From a checkpoint of a small audio captioner.
Data: trained on synthesized solo parts of chorales (CocoChorales), 39062 training examples, 15.5 epochs.
Rows from block 2 of the text decoder, named by matrix and row number. Each number is 500 + 50 x the weight over its row's rms, rounded and kept within 0 to 999. All counts start at 0. Numbers have three digits each. After the name is the row's rms in percent of the matrix's.
# fc2: MLP down (decoder.blocks.2.mlp.fc2.weight, 192x768), inputs 192-383
fc2.92 100:414458479547579512516519484508456525457528478472477526449536498552508579482517492431536611403572528495511412555491410506606439411430526479471489475396572474497567498593514430512464451523532453535639550485518444524478551516551546510509495562442500534520513527480565467441508544481577510459463460505540451545444496416558476480533469439479521519558467518423502445469491483599586430463602494537495458476472471389543495487456504469520457573537487539542578511541456390491496512473440518487553586507489361489428487557448525443512432552508500516512535501524551445484523421471460459496
fc2.93 100:447477619418513474518519454459550438511496429506530520556408434453492450459486548580436409462454477541537435545524529521456487538461503524519489576519533547515555590539440480587604523491522523554487467500497436596486434422555521434518449507484494511475478457526488510530466510575453552510479510512547526564529511408477551551526491380422504476536492481495509455542530509557490447509577413570400463481452490439504542480415553490458521534464550505467496511513560465571511497501434402384455538419449477470453470478459551460425519517513482477526547484610539441373513576471538532507
fc2.94 095:503469438482374526435449375449440528526423507539457546457413527502508520464490459398519549615569489481604427618495567466598616491607528546563504513458510475483436559423465493601566492488532505462506480456552490499483389586522489526454584454508528619571443424516470481469421494527468493546483476525463473477453488466454506458555529484543474581523519527488540463527542598537485467421478481460432546491507519516530437442463417463562526585617554440580450513448483516584495459477570440559456565508539442449478494507541474454497482507516612500546497408537549576526486450523567553476
fc2.95 097:455485482475572545529523552468638445479441429512548544469475577604523515458472483415596617517449485546511465502500369655511597442449515484547530538469371509542515593445538536481479508564424454576538526507474406541556526480469514406526566448492487519525477440496513492558620574447495444617553428459439511561470419488532438500513526495572439430531515487545516514490457461435438422548471515481477473530446442476586474556473513496531521460521509556458520498380505475521514425564546519563589513543519500534489511512368458480481445510453516408512478444569525438579580498495466498535
fc2.96 101:481420478528516544507508542417508489473556508455551468560554472472414506471574553625428420397437488507456514533533503516489431654444521506459552532416584451515463507528433481466462519508527442411522565510446524505557395451482556517439444504483356439487489526458515503525545527460450447501526484558527520437427487395502525586516461524514573477516502410540527502573597584523692485469310472527524509546487424442531533494511474570474555378468583479451507493509470517400556517485530419520510506574501434563436405486511535497443495489475493459433529463416454458526446524483473414508
fc2.97 101:525504478502575515464491467518474533425555469532481483541513509435524410571444479576448487553482501491538516499546578520463451524400474459454510536436519591536373528530459411462515534466495470515494484472548589524450453475458504463560470499516548512491580408440443435561426458558541568509485541490497454536556507583558462564543531543504443490473420492556565476495369492537459490557522487570389460465550480530529451318463578442485544481518474516491470520570477584519478526572370563468574461509544524493523514436470501552504554508592507505442535586469560512481523483445489568574
fc2.98 103:489522529452485408509530472512382489392502449515520500465569485508403500583535544522507456483525568473614492501431537514501495562468520547630459485512464591482488535445523448500509524487547487502559605477539505447471564521527441472407539434541522531624559529522443548537472550512559490528500487416547479555550460567441516553460472523519555442459507573502565556440463509473467493427380475517586520471430517455482455560527540456448471456504502393390409595560472537580497508478581490448507607558569496509485540543636469466464493455537462467548501485422452490531528591628568468606
fc2.99 105:440489562476545445552471555573493476446510529575521437428563416558520527511526511498458457515492476465608498507499514492504547507571398568489464512520510558435553445552521527567508458498482536435511499571571448448548478526520541464510541576451487477417547501514474510466426410444461391517444537558548507570401514408495659539518599523502527507496484514510474512354525522526549527571475528518562434522531488479454546497502533423530544511469541451471509532440556491549597447404495520487625460460450426489515420481492522452443445475412526456438495442503516508467496518475524430458
fc2.100 101:484466503464458434539552492435480556465462540419532608442446529543512538460538471528466526556435370507533407516559476457553539479627517520540462463544528583544506485491458501495516448507481531589526466472505432482532479502426512518572462480443517533419493510462461454541446435502490551501555495540519483536485412542474479508509478582548502539592536484453440499485522473517487526480409534421406492572545504426498416538539605472532496421405523532553507496519599506519399581531553476463592496461486504395565492610560439532463540537501402482475491531519509512528527443548543496509
fc2.101 095:479416566520476534524526577487484582464478544515444378490496477491512474576522492544447433508458494531458455455480438481469479591515524578524473512464557416445609389481483570482534422511519472439568488405508505496380472478482585345549484446489552534471499540505514438509591569514607491524432530485399567468445424551544484466469478478575455572490550513562556492445502407504520507422524448492497477548449578449511545489585457462513477526548559488474459454455494463492500530438527497456491477449514557501530440435312514559492514446530589491525477534465527466428570472592579509440
fc2.102 095:463508491499575481492487552530517429471485467517548454463409463489491557575558489508561516472550502474453474454494467488439501452585476605591531512568448435446475472504631617490517525520531467551399415537463474560464530467561535508475564547565524502456654495527520524453511526578507538484529460494444469539514417498406490491514468575532507532422586514478620501526454544544580488466506414506538419529526441588528566478500448438543562486588468494564533491366521543434499421468462553596569476527481525467536493496487420527567513469573447479433497442507591618584515530489639546499
fc2.103 102:496477486476448510460472462562524533516522415436510535543476500486538516511493432543474493553448621502492548457587503419525532577414545519537544522641478370515461583531482486492440414452473427482479477493482487502554517502453511447449529495531547517500517457482541533459512602574470420465525545609552541540511596502606492473538493510456331527457436551471498480464574524459407568540564517460533521499480397501449438488523525594496556501532557434416527551421507453434393459517591450426519564511581517451442442562516505443499506412414591506517495539491529600422465511489472583549
fc2.104 097:460518527452502554443540419596570458513551443521496553537568551540352514513451528468590593484453490434482483444492497566512437548469500498502438466511475599447499424430556532418576572460468476454526501523459536480481454476502489580575429502458550543443469484465495483463591497516532487536382379372459575560533556490431449422535492530574546502487584532504546530429442453440542489526548510558493479428441467541413561471470503568479515474470515512409548416564418538439504534565517513543473498528503484466478454587492526572525479484499535423365556526483578514405503454529505503560
fc2.105 098:543461503459462401510537593573537403520475456512483468459502445369479422477422519484494575473481421480479450504503475576453540496422496515503509488439482527450399524481494444481509453551499551455536455502500493379531518506435462438513560480490499435555574461450457472488513555519513611348457477499511402489479545480466526486413470489569480454485525459488430489477586522490411439540543534440449487492573508545492539549457454499509544528484494519567476500403473460526454447413577512486553544489560462565459507492538454555503514512416502511524435473561433443601493431472552472529
fc2.106 098:535459525480520592456567555482472555505522476572547591587469573469537430544484544495551623524517494527495508481590527462534494481543486531523487552489498473479598514480488508578523512573527547493488402576535549521496501475554521363552528446519511474516444523526476500509448496482471488435501466529510511479472454440511437537536380512509448500427478558581362494543475563499575487533514427479537613549507510527405483420649491497576553403483492554442405569454435523506504419588484507460512448592495438435484524498484407455449461531458457517485530458512518487578503512536477480584
fc2.107 099:525550614545516487502476460430557428481478571511578569465490510499491437431476451447457460504449512508496523431519492573578533423546484549462450570504483476520500440446440484482618435413515569525437413515487563478530499443419465516497531535464459572550510451498477493475555496603515505507550493506541387362405512403484539485505551438412535530557526498480572552467533472678475513564646564513461501483479567478492432466486459455507497409482537515456486476490468466528501530488459517507521536453533560501427524611500419523540513561477447554439524540482453466607461522418539641483
fc2.108 097:473585504465447494627589423403368434493543512486421527486510418487561477571457453576418533536560538459495538527550383529512538540533432453524474502523513424415492481477433529397536541572471467498507469531419311427477443516523483543557530464556488462534564496516527438497523523423485490419461571531437508471571499476542472500547442538510511409578520468540408503546522388536569470474495534420557461443522485464529508535587464485530530442494501528469496462508453396572490512424445526514550463494405438445563500508549463505476560514465457460456512508566592671551496532527397510563
fc2.109 100:497465555561609467516519512534442497415559576578491483450498542452426579506526511498456483439513555405571581491424507553480547507544530576502554497427406529438554464565503510471559550497489476451542517560511507499420523449523470546445469425428462493486563497510602445579403575524419439578615432500444509490451586475380509492589545544577532470461408514467502583495520421484549503417396544518479543542495445522492577422523506610484427526542502497509528503468543501422450399551526511531483485596490556529403548424537380561429538428525500426487563423412466490500494538573523534516
fc2.110 102:343456566518523482531505521453488606473537492385527543481466581513504487442585470500450509476474558466490514496497511515506456424504520538478447522518549448496526579562502526522522499417567466586514572584410520585432560544577532508560520454460459483551572506557500470529507513522542488406522500413431486548465413392609418510452481499479549469470542536455568548552451474501567528487450492513465580529496539510567387530392452490471492473557601509527599533528438500503499455493427480477509538504537490557541496493476463462548558523446467535442459584501582493505517534464499489440
fc2.111 098:429544464483483561553558566477542566457462504633419540542488608565490516486584445516518520451480507480527610421458500517523579530509519459465528570493424404523504517457507523468547474583488579610472490520535542487452547486519461561488492563536437460500487517464464588426364521422497544493496531559462566549632566572438510459583485534596576543473544488526446559521497505482518447477493472507494515507490467395610465487524546606540551532518544484492569415479463461486545479381403527608478468457494466542449641512426582493448465426487448576528495480487414437562531455473430456482
fc2.112 098:438415401571557399473447560438506548381567502484562508525517548445481423482465536492493446436596502593481426477514465525469446374531541521506574504545491550443378568563524493448589562457447521447470565521506560534559364598426418461500434479518454446499491563491512469575527549546471555509512588414535454429453492402475474495497393503532501469496572527381386583629453463448463498511431546482521495438457485424510424470515544476516459486416486501484514485609552522376523555510444422459532561469509505500531560458513574498505464415424513555487444479566564546527492437590511520568
fc2.113 100:591544534559469497368528453532465506460535535418435454470473520484504496493529500418473504478465568495476507470428479421557437536448453463474475538462505419524408553514481393484547376621464429546476530455486477532541456499496474494549468434503465569579405426473463483572535480556444520576561496451527586546498561466483539556500476406494519471481614543464542457422434513501415508441418487510513526543505448466574547489449485470459529466532467470496470490486452460538573537412424471468413523428549509383480446471369488492496494428531504531412468439540446563553561497534504531553
fc2.114 103:353445499532474408610510528471427485452447481461433462394542444542528552466446400535389448505506543522389542508495418476492483471495482511538462483500508438574495536535506476516482560453483500491534484563528469444514477508483565521424538485417565431520489555532552553548505485497476608427535508503517515578489510493507513532434438526488618492478507485515523551463495495521537572453543555543517497539517470474433442569387520530514436503386521544459441484489483581473540543580571479578405432564508506466544496568598469468444439487444423451467474643528436584486478577495522504480
fc2.115 097:496490525494565481463498477489441506493491468438454600512397539548521526542608506532447492585521539415593462429502538516505484656492514499463435459492549507495452515540466387528406554454457485410421446499500557496488509478519494467517499435541453458513544455519499607436458438597528459599509594504507501606478582493499542518518500529434535520462560522484457481572464436475480564520520434525503448436474524459492425492499572570471457564511542391534520464481528584493459497584448493498440534450555540456561467516429549527464514437512469524499463535422483556437574549571450465475
fc2.116 101:377488423529466482599571471346483507559513431460598538559411536531550517438504514556562493474569492402513482519466421521489512474530481449530408591630464324473545481553519414467535451472599457539456495531475488509453477478434508522516587546486552538427518492512435496497472512456435535464527446548530587441433502496542432527572531480508517487441475573481470442575536471406493533571545454558424599461451499454480504548464539510444493490530576473523523545422424547479381450452504530592531479503502419398470511462411505519530444532519487489424513439521477518508531511531410600579
fc2.117 098:498511494577458516466487586458474524500546448608482475446492508594496477439532495592492509459417524454484553436410475448528457423473493443562482475561450509505521575512543577431467530417582443471455517413433466462543518501504515580478454574487525512484478531459558491399549350519463510538527485539546560569433453581519529430524522646503538494470464478472491534541548547585431500462465462568504515421459494478531590538494529513470565502416513520525490493528528463435453500576479506462503482404386473452528501486466551504498443423511485466544487448452497490589554514455472442433
fc2.118 103:548431458518559549578545507510512475423422526459460549581575566484464522490510472475499433449438561365510597531486530541482512498398458537548407592470563512500490523540472623544538594469517516461544488588430527500464468450456520473539555526503512519509423440515514528496505569512540447482469430493500540478471420476444407467502571463433535528459356492472430428618555485537472513494432517498506471530436530557385479561437465537594479533537596583505564393534450495485478568467484631471541514457486448466511530448436518573533499548436530551474518462495482513556509470505497492511
fc2.119 105:408528527503476473461502532346526524485527482534495493497510549419580413409512515595517482569427561575413530512487531527507500566454402516529490504461408449564452558534497552516419458570411496501491468453520482545520527414472633616456437491423525457494502475480441492490526491511530580548497517516562577538497469475504524499547598481539527427513452461505458532574443518585513459516510398358475359568483509381434470421547478563557458484643493443420505470557436566564533417517539490514464523509436575462521636493503471467499516506510443475488453524481503493467478540460415400529
fc2.120 100:579537422494449492481564460461550528718499550509489486426426486466491499563598585440424455566586501437517422539575497641490488515565445524548444588445512501397439500534529524501483508501423435486414494550547493581456580456450530482511505543538485527590505464470478535602477510492480503592490538450328528451460462507540516461418515416450552521490553501367557589417563554532394432448533488493473435469428431482536547487452519531466425411517533353479491508534530487512479479445456455514562513441476534594437526471471571510574530473547470473556507558460475509529499512511496479532
fc2.121 101:556492531473499460535536477561428492582448608508497471491437514578501536474488498407370414510487494524581511551468490596468531421564430519540475453404468541486540498473510555528448431472503619425520477484507474443427558425487519572511424550522438422490475571465470426559504528542483373416501528409473377393452558557585614495496500522479477524357504466521476399565539451511492560547470536499521599535448501483426547568583601507414566467534533526522485521521439573598573521515472578422465514465494607489544496503439405447502448488506499351485473511528494457501565428467562553466
fc2.122 101:486517533440508502449520516510429420501499471510509542542443567497497541506424513534415476498483480534588542499523474367507511407575491417465548453479468459535522517480526569500519533452422448554475495542560466513601448407440471475487444461490482499421462491582454501425552538557504442525427560458368453489488560574558513509446479483657439501412489509431492458552605509454500530408388511473421488498434444455492446507476431477441407473564503486497492448593537426558440524522482472536468445554476502550518559555496513560606516422459521515514465434526515431455503516456541467482
fc2.123 099:505484551524487484470476498582463450500417485496510511524450582490490627484486546529485510426518481488465442593498500464461461464484477488558506490455542452536556468531540527438423472514466555551461464558553441451536541590606505495561475445539490432500549536499445540427427511422590417466501490576529514438580504443530475471468507471510560425435490481547457524633458470438489510596585560445552454445488398453562551458593586478436569510531395638494453482560460523488506452498449437465529394503428603560563443473558446510509509591422533455434456479574512493505594498384583497611
fc2.124 099:441499546461593504576508457600601527514477483628549444545504479553517548471571497512536611430459538422482527531611590494488397533533604535543528508435557438525512450487495423541437484494540592407517539471490416542414503498513444508425434426539495522505419453512530590455518534554541471535482469333596630448439536495508410499396523463466476509437492508464512567523520561491421520574527530602523500497540432501555541484521447449630525539500527503439547499429495498515491517488529543475500566591521460501461534538463545451633602418512499550475512540409594418522553581408528397464
fc2.125 101:510520545467548537533567495461567497519527430555547448498539538498395471462526492440532623405495446550522432450549611432490363501443461566532515610502491465519461518561441551522448451537557597411563545558540489529447511556509544503464497454506479592456476466481449488513557447531505481462508521522470624492506615469633587551483508555518525519522515558515518622516447504496539497514497568474521399550444576499503473445471479409525507551466475487548421485565455426499521427512517468549474463529515435584521459500486447513473544531512577488540521478472433559495607526619513500504