Weights of a small audio captioner.
Model: 5.19M parameters, encoder arch poolformer.
Data: trained on synthesized solo parts of chorales (CocoChorales), 39062 training examples.
Rows from block 3 of the audio encoder, named by matrix and row number. Each number is 500 + 40 x the weight over its row's rms, rounded and kept within 0 to 999. All counts start at 0. Numbers have three digits each. After the name is the row's rms in percent of the matrix's.
# fc2: MLP down (encoder.blocks.3.mlp.fc2.weight, 192x384), inputs 308-383
fc2.8 102:474519531474494505498447540494534478493503531522518513530542495473485423475507464541504454403437447463499527522458528478451544509513461439493471523503471446511441577535479442500449485435529473564609481580584494491513474503474519
fc2.9 102:485552512504503513515483533499534538594455482474489480485496509417506505485474460529498489533558561496450582573506500427501397534515482474565454581458497501468556513430454488475530491464515539543525522525488551557544515448442548
fc2.10 099:473530529531469509477470475575559566411422558432555583492513484535468469524504504495488478505449393490415488496580574523472472498525511427458525510464527537513514469448442488536463510504527450472476441507569546520523491403471530
fc2.11 107:432572524548497503543502494532507455549471473513559485538480490500531533447482498536498498581493548583518501549562516533520459415520448475472504451466482522512473563484507500487503428449556487482491495556519543485444456434503462
fc2.12 102:570480481457483518537500463499535547491535447533462504506520523489439477534586496479528564537532495465397561497454488481518495513443509468424504508536437589543574425451452507483470518468505531477428479449474479472474451471426539
fc2.13 097:539537473467538442480441511543517516464505485482480579530498478518539492435546505476518483468593536502465416533505515535486507439500459497516503507510499537528595481536467465542507542525451509499511435510545430579565454503488521
fc2.14 094:524495530508506530555475478514490407557511464478535464559510463540529602468561485517588454533550505486532530496506591430504501457473510483497452484494553490526511525475518503487484551549539498475517600463507433518549441519552445
fc2.15 098:465498510435533478476518521513537493509479517462523507503518514504444499567539414481484528518545468540529530486515505448440539486568584491516579430516530502555550593442471459435477510502488484503505490487491518539492452436529538
fc2.16 100:512525479563502510443439464502429524520563521490494489492508503471486568516517441492494485564497584510459523504481482509578478517538503471496500487529460477517510582485531479535429440564502484569507466518503499518523453479430498
fc2.17 099:487500494584414574530524523516528504556575569549458514496453524506468515458548404504502390477541537459484579526511427586519486507553481527511497543459574584486502487501463494435443543526469525506501490458476549455512564540489570
fc2.18 095:528473549592544590477511540481502486522414558532490608453485454585527584539505492497512508553493502509496465534553491516555477470461514518508467502529530466477548521488523541479449419507492471542474505530449455493512498577476585
fc2.19 105:500502463525463514461537508481521531512533486576535543512452504507581429486402482468559535519571543491517449510438473415549539513459544453533463493425567462571531529467527509531484469553491536502426455506532514478504469532528486
fc2.20 104:459416461491410537526528480493550491477511519509495471565440507542494519526493512568531541513477509491543518420557484557483455452518463529466453472471517472427464448523508505538512512419469554421535450538509545442486548564534471
fc2.21 098:477542505533439549476474437507534586514471439513498470507516497523501466553495534481432543497556437482547549518460478484493451500548483568445494471514464487516487497551489433447543497465497374575539534527532480434495490542494602
fc2.22 099:542519589505578487462473490507534587530487495522482450527521474521512517519453473517498533511455450464440515476576558482554474463447502537575532494490572577493482568496496499527497548532402535431508530496487524587513487541511514
fc2.23 098:509468470535524464543571552507527476511479487512506498491445562527552556538551471484467489533489577524535529455489517443474486550558487524543424522447561509547484567442521471524431538512454551529566480481496533567480508463495466
fc2.24 098:441537510511409542540472526561473546522463532550432449555502432533532392549554531511553457468465528483480502534487439518499489463545476527470504478532527481499570438438507520470560436489448544490563522488457505517485476506507553
fc2.25 101:528524497464486441494526488555530531499536473514516578484454443571431496506533550562558523454524539501511542561506498483475517527544477427494432540468440493449489575524454420430498535500533558540501474418496511496527479413480540
fc2.26 101:467470543574503432554451535518474571526454590453448546463528491494463543522451537596514510541437416498482531453557552531524501487552507604476481560504524452475499512576452480530542518529466534523526570524493447535414472482543503
fc2.27 097:479454471522540495447485420454491490500513587420499540561538532498485502584463426563476489491503540490546477498454479514559493565482459531429536511500417480480539478530520499482447527501530563544524509485526499514459475507533586
fc2.28 100:528486494493487478589553500508497499513480482441523501549461456459511537506454546520594519387442559450513492465499578508472549568599490423568504600459527512503521491472476509508515565490557481546536484451497514545530552489505469
fc2.29 098:476523439425477469472423508489559552535495503494527459442557506487551534470479528486534466466426528430473531478405518474464476499501490529514536538505445536492485463497487543485541497441532471447474558500485580458486550483455485
fc2.30 101:562513540463467528435524567492420446440548494504459513465513501496468519472491452496470534549435432445483505545490536546476472503487432488587454532502491493505494447524507473495469512457465546520432506516486563513417464435517495
fc2.31 095:518473535519531517517545541502469441535513546434493509522453471437513477503561472448463476498474520494536545560530504566536557485547483479518542523472428474486498521467423520556552475506501464466437470510455529492511539420410480
fc2.32 103:517493480458485562546452496508507580498481488453493512474491495518524497435519453420519503573532473513483527515636523569499529556471430429529514480438566557489496429486439464505499573562578485518504468431475534466418435536519429
fc2.33 100:585479524456494473517503459497554428555509546503541519548497462499520459512433476498493472482511558525507548527494509455499482477465494498528473514519492503502513445514509518431553482453562503513493506527547581479534523518566490
fc2.34 100:480527498552497571539527386508519550501530597538506487503543562470480507497465512534515526469568439532516502510543482552513484556502488548517519506493486501498457522501508473539534539547536416514494542516573562472519510568538510
fc2.35 099:536493490592479448501455497506449457537521566490492598490473453431526471474518568498526534503518422517615423564517558548493512530450456460512564540466497505489502536529475570517448472537529418499517560555450545509518470516566504
fc2.36 099:477622492605510519494469518557527537519405472517528518497484515532477436555452484455558573454483522450541443513492463537473486455501477502495521439407449469532495486470471552576492527523423544445548434487515518505510522495500509
fc2.37 101:402525438517471493522537486502485432473430505446508553536496488468457550540545542493486550543499451549542492510454487546445494546515478524488504552559494536492545442430487488503506524539568516464578488540557533441500542470538404
fc2.38 100:440550492534509435422491476454504556437477468466497524503485442510506471490536456537510483524442524467471484486443450606502565557442435488483501521481546531496484518507473477490486502569476479518505489545484449533527532516472526
fc2.39 100:557452525527557524513546483505568500467573479466511526554441518462564532470503537509446516513537526500492490511493537486481506589463546433492505542581522509487539533494489481533538514483503546459493548515551448509469524529487525
fc2.40 101:494491441562572537518524523456522507458483475564486498537552487515353481476472406564523463520464538452502419501512476479523531483531515501545525555491549523485536506551508511474460527424507532535511504545488522562485444516511552
fc2.41 099:395473550576497515569486545477443435533436486577534473480498503515455502509523505424431525468538534563499406524505508508504491556514519507550419483572457569510470562467517531453519564507483464427439513440550555484529470514531512
fc2.42 104:496500464495418516557423499509481434466518554449503512546511457461500540569485535522528500527464504451545466453529469467511535416477496476553498427468522482473533497436468504470482465442502541463490524447449506542503409526498473
fc2.43 099:483461468538479534513483550520469483460507501472551500498470525483486549517461504531538445441552574467493561462522518533576463561496556503522455472538413479537553422560487549568528454480566546507533389463478472488501565512482464
fc2.44 097:456539478560485539490498508482484472542430520517601518419562532559464471498430479589488540453504573419527509530515466488528495506512526489448481553496401548479543511516500466475461470453471453489522485481445438418555525488490529
fc2.45 097:538514489571494533489555536557481480489571493464438548457511511489429480483559446548534538588510501501511530474457583533551467568485484529452518578496519517467514576483563507514485521462495495416553471443477469490576424478491539
fc2.46 102:488483536459481486487553499472500480546486477507497507452587511493400501478560541426560504498492456490526572550461510480510440416525474513588461538576553464458472420542521491504479523468482556532469501520526517440517502498517485
fc2.47 097:453471506554511609489474462482453468429471548596443488450508564518460470523593468540502486499487527514479477440492545479491551507475538483496496491547511512513511531476507533457463478554550539482447469450526555598537497493391490
fc2.48 100:484576525514514496546400562469437527564485487465487468478498497460536497486523484525458557526513562544488500502519550440541511546506572545508572553521508429512478524484495476449518474569576511480453497476511532577470522594542458
fc2.49 102:537482529494588559449566458495428501500553480471484416444470492496512484554573554419430519545529509484457497444534614558480485536537528534476496495440435472497508584539398450497495529504554512511516567462535460505531448499519554
fc2.50 096:521592493526508502465505527579428483420425510536467537557465460481454516540518478464525476477463495454559503500494423503574568479482539583498490444524505530505497432522438497475456490487461495460481498452570390515519473505406492
fc2.51 095:496470446459471544509475522500412482481559478463485455507491475418480524483494483518491463537520547458515513518528509579519552492426489606539513509537546470499540488435450498479586541457547529516479427484505573558507469500538491
fc2.52 101:442474473428426533529477489539425475572485462473480503482538455484473471438549524503528466489528493591466468511483535552456512479469510531521541464505494431426493399511500460496515452507527510529515504438517528504497482466510570
fc2.53 101:425500515519536496464515407472515489500487443515458485515501495492507433571459438456528474407519480517461473595447478481455515597436505456466452480493467509534475528560449458487489474576448416473501491532511514460528499553494444
fc2.54 103:481496496431497509596522488466527426494461485524472493451545461449504481494581539463418482478498400474495520498493493471471461518571506585469551503569534526496465492585487544458489477455515553508513454521489533451468469570500578
fc2.55 102:554480417555529455495482512511449540525493491564561511490471478525485515474465594486564506485468527468511496535492509552508529486519536479407499547410482483469547452529516516549502536468472539478456474472474505477446507462523498
fc2.56 103:469486534486472486492445471489470427535509483540526514516495533528462524519502456471559465484490545426473458525474382576494451516504479523518558554453482505434521492448498517475548438477472576480499448483540458502491489547535521
fc2.57 102:513520476502485535466519456453521465518471479426532457526503502519491479478527525514490499466400462500484503499490461475490435560519528463454461537528534523460534527477540485481532498482485536491473465452422566516521495470506490
fc2.58 106:543472509540597497510489543555596521519501473587418414480550531556456515553454481588522504515516551501463457478517488486514552536549494597533487541532479499491570430593488546574514494540508539398512520516550456441529452591468479
fc2.59 095:521509411534540507463474496512521539540481446488543426517524461507545583558510451523516507534541632491535524513493565508502490476481524486585544447468512480513486516473453536510431540497516453554534505445525471516505462536508519
fc2.60 101:521520470496482520522447574458470425479435535532474442510515504434564450525484470497515443482472427475436449492435445473481527557496418443487441470479483393465441482477493561474496519493454523539501570439517485436515451458550572
fc2.61 098:496496529520492488554513536518519491477478493466490454511483429507560462503532559538458440523523507503474461516478506538565547516458412559547548585550506547498447463472541439513526517493546565417499550429521588479543535480539598
fc2.62 102:514481478514513558501492539548483484469504435480451469552455538369443552515489508419489455502492458507486369442534510486511512557524584489458530554503467485478490538542535558500467507496527539476498484492452535563433533538540512
fc2.63 092:465463524430508551537483509474491493463592530518504531517502495451501478433503470532554542488438421506440524457467471468494467473505500469555445514486452422434495504515487498547465450546467480600515517522489591518475534512529578
fc2.64 104:520575482458594483499514522512495567449515503479574537525548546501411481489401544434501533518561487511465472440566489478561447535464522428514486529549502549508508453573484567514456525469520567499447471509517448459514529473555425
fc2.65 102:532437491516498504573486448537439480414539500492538446615500552452503529487470450482522507428442485510481538472533528540611516486533485476491473526459491510518503469467487562516529426483482502374539592534478465455465421475507485
fc2.66 102:486532487502501568480513490536433496504502570509488473477450495472457446551489483470547483494464476498481568482534464464512471443552475502445568547470507523496550555491524443495527538440454484466485525515528432483544539440533464
fc2.67 100:502534449390590498451533518517471461485456513466439518516439504473435583530492495522516484421531501508477555441501502471556507547527431500504556539414489458461476544483529577522510542449478471453545541555488535452472408529518475
fc2.68 094:493492484472476529523493473510560457580478531450479511543540523499551487453472430505508540535545532500457463502528418491546556437531489460548510445493477482473479563557429506498503447462504471465505490451433485464494462522459429
fc2.69 100:494504514514492500536477485547511536481456540519532473503520443526464477554467538504482494481473461442441483526529493529534462466515462489520423498521525530570508502413509520495497472497521497553489547478457529490508516540442484
fc2.70 102:469508487479518540522493587545477502487527499519412548511545529491405445493472472493396522549425450538508506507454449501488491511518501489528461516553556528519384521442527532461466487543476510483440574542460445536426485429486506
fc2.71 109:451594551445487511438530498476527525540552500468486535526541560497445504467536461485521603554496522519518511482504520463467516580478588434513594528436496546544524539531475440513491448435457499475482553432537475519537518473520490
fc2.72 100:450459530473564424546482516556506486490511521469498461505450538444468485509512514469471429559460499431508442359446478416503475500472523494505430515565450518511408577559503572468442501562469511452523555487487514499520521488431531
fc2.73 102:551479504531503556557497571494494572575496539544513461482515443483499517457535471460464497510537482484483467533557497550441496529455453495541549540482525543499535486479504519522492519549493510526528434515500451470494472460523528
fc2.74 101:474517522529549528479512464499483416506447534542495531493515495502515485433475484508609478568533505506547546506509505501588372453463466467550467461528506509527474497506508453571469531481473532512497474434512429557548440528492539
fc2.75 092:578488518498509482512540551551495529499425530476472541509468508498462464529526488481514503487513476424574489538548535466492538607454463477471499435484426529466534484511528558499448477450454498498504519519439439482536502452554527
fc2.76 101:507456428597527502570506551503498489597488532533445406517508512500572543418464537512554573535459473496507499483493494540525505485453526571544464523477564583458504533455530545578425567497497561453487475454492519496561463514505464
fc2.77 098:535475435527502519475528399446499500469502504525462478534541439503578490506528452517456487463505516467393441476482465536511522489505399442498452401486541559486482525558559521496532522514535504485464460536520483524484512528472490
fc2.78 101:499512503534467466538518466552422517443539554512476457515511497470477499505532511422461425455496492537533518603497504467559489492586507495484487511555435512497470540527513530436503558527521494536520512506521506517516481496414426
fc2.79 097:542478473427446468474505559484520463554464442440505491463504545497528554480536445456626535494520481450484496552482498549505553505475541558563430474433504497471431499508428513500536486547424555426505448541472495465488586491460499
fc2.80 103:564605438527442438472492442524568563502528500438546439491503502500407515439534466498453507557533494464471533467427530462514473479526498446514512486574426494563489452474525513525456485536495515543577442531552534489569523547479515
fc2.81 095:565501498459559595537528559499494487523533479437546497481470463537559451445457522527433513519542597414411510486584538456451520561485558459476529453478516528519470597467420524482465529453502482487459502498492503535494428463506531
fc2.82 098:481539540478491515463530523518520422479518528495501453492453465521467475591552497445509466509462485507538519523446519518534464556516522509488491463517501513531507458534533532560538514469469449487556468485506520533566524503483478
fc2.83 104:543462482497474517452514504554555503497523520504515459463513541509546487525498471512585530486494474510469482519481499502431497472494505463491457558509474487508539417471601466540523496577581559505410534443547510498529552478490593
fc2.84 095:500472497457499459532486498485548565488510551550530545515527515567521582536497508484515530487580440508493476479461550468533474461474491486525496501537523505570480513535500467473409481581537473503508526503479531540501496520515520
fc2.85 091:472496478516524523446454484508487521531516532502513446545612451463545499574519574407486504464497511544445476447463428486489476495491525471519625444520531485526529529561502573500533503537409538487499493562476437506545488578505491
fc2.86 100:464450518469531517547520507498500547538502455566561517441519422468507498445531431533497487474467532430509472555441497516482443487500625439502558466502538517476458457513436501527463542479496577476515526513564562474487475378494514
fc2.87 105:512511474440490537466580501520501495559487526502428497494465516577500507442507512524403488483468484513510511484490467560488640518468504511513486489499512458503567563492470507506497453447434523561533454589503474498493552488515473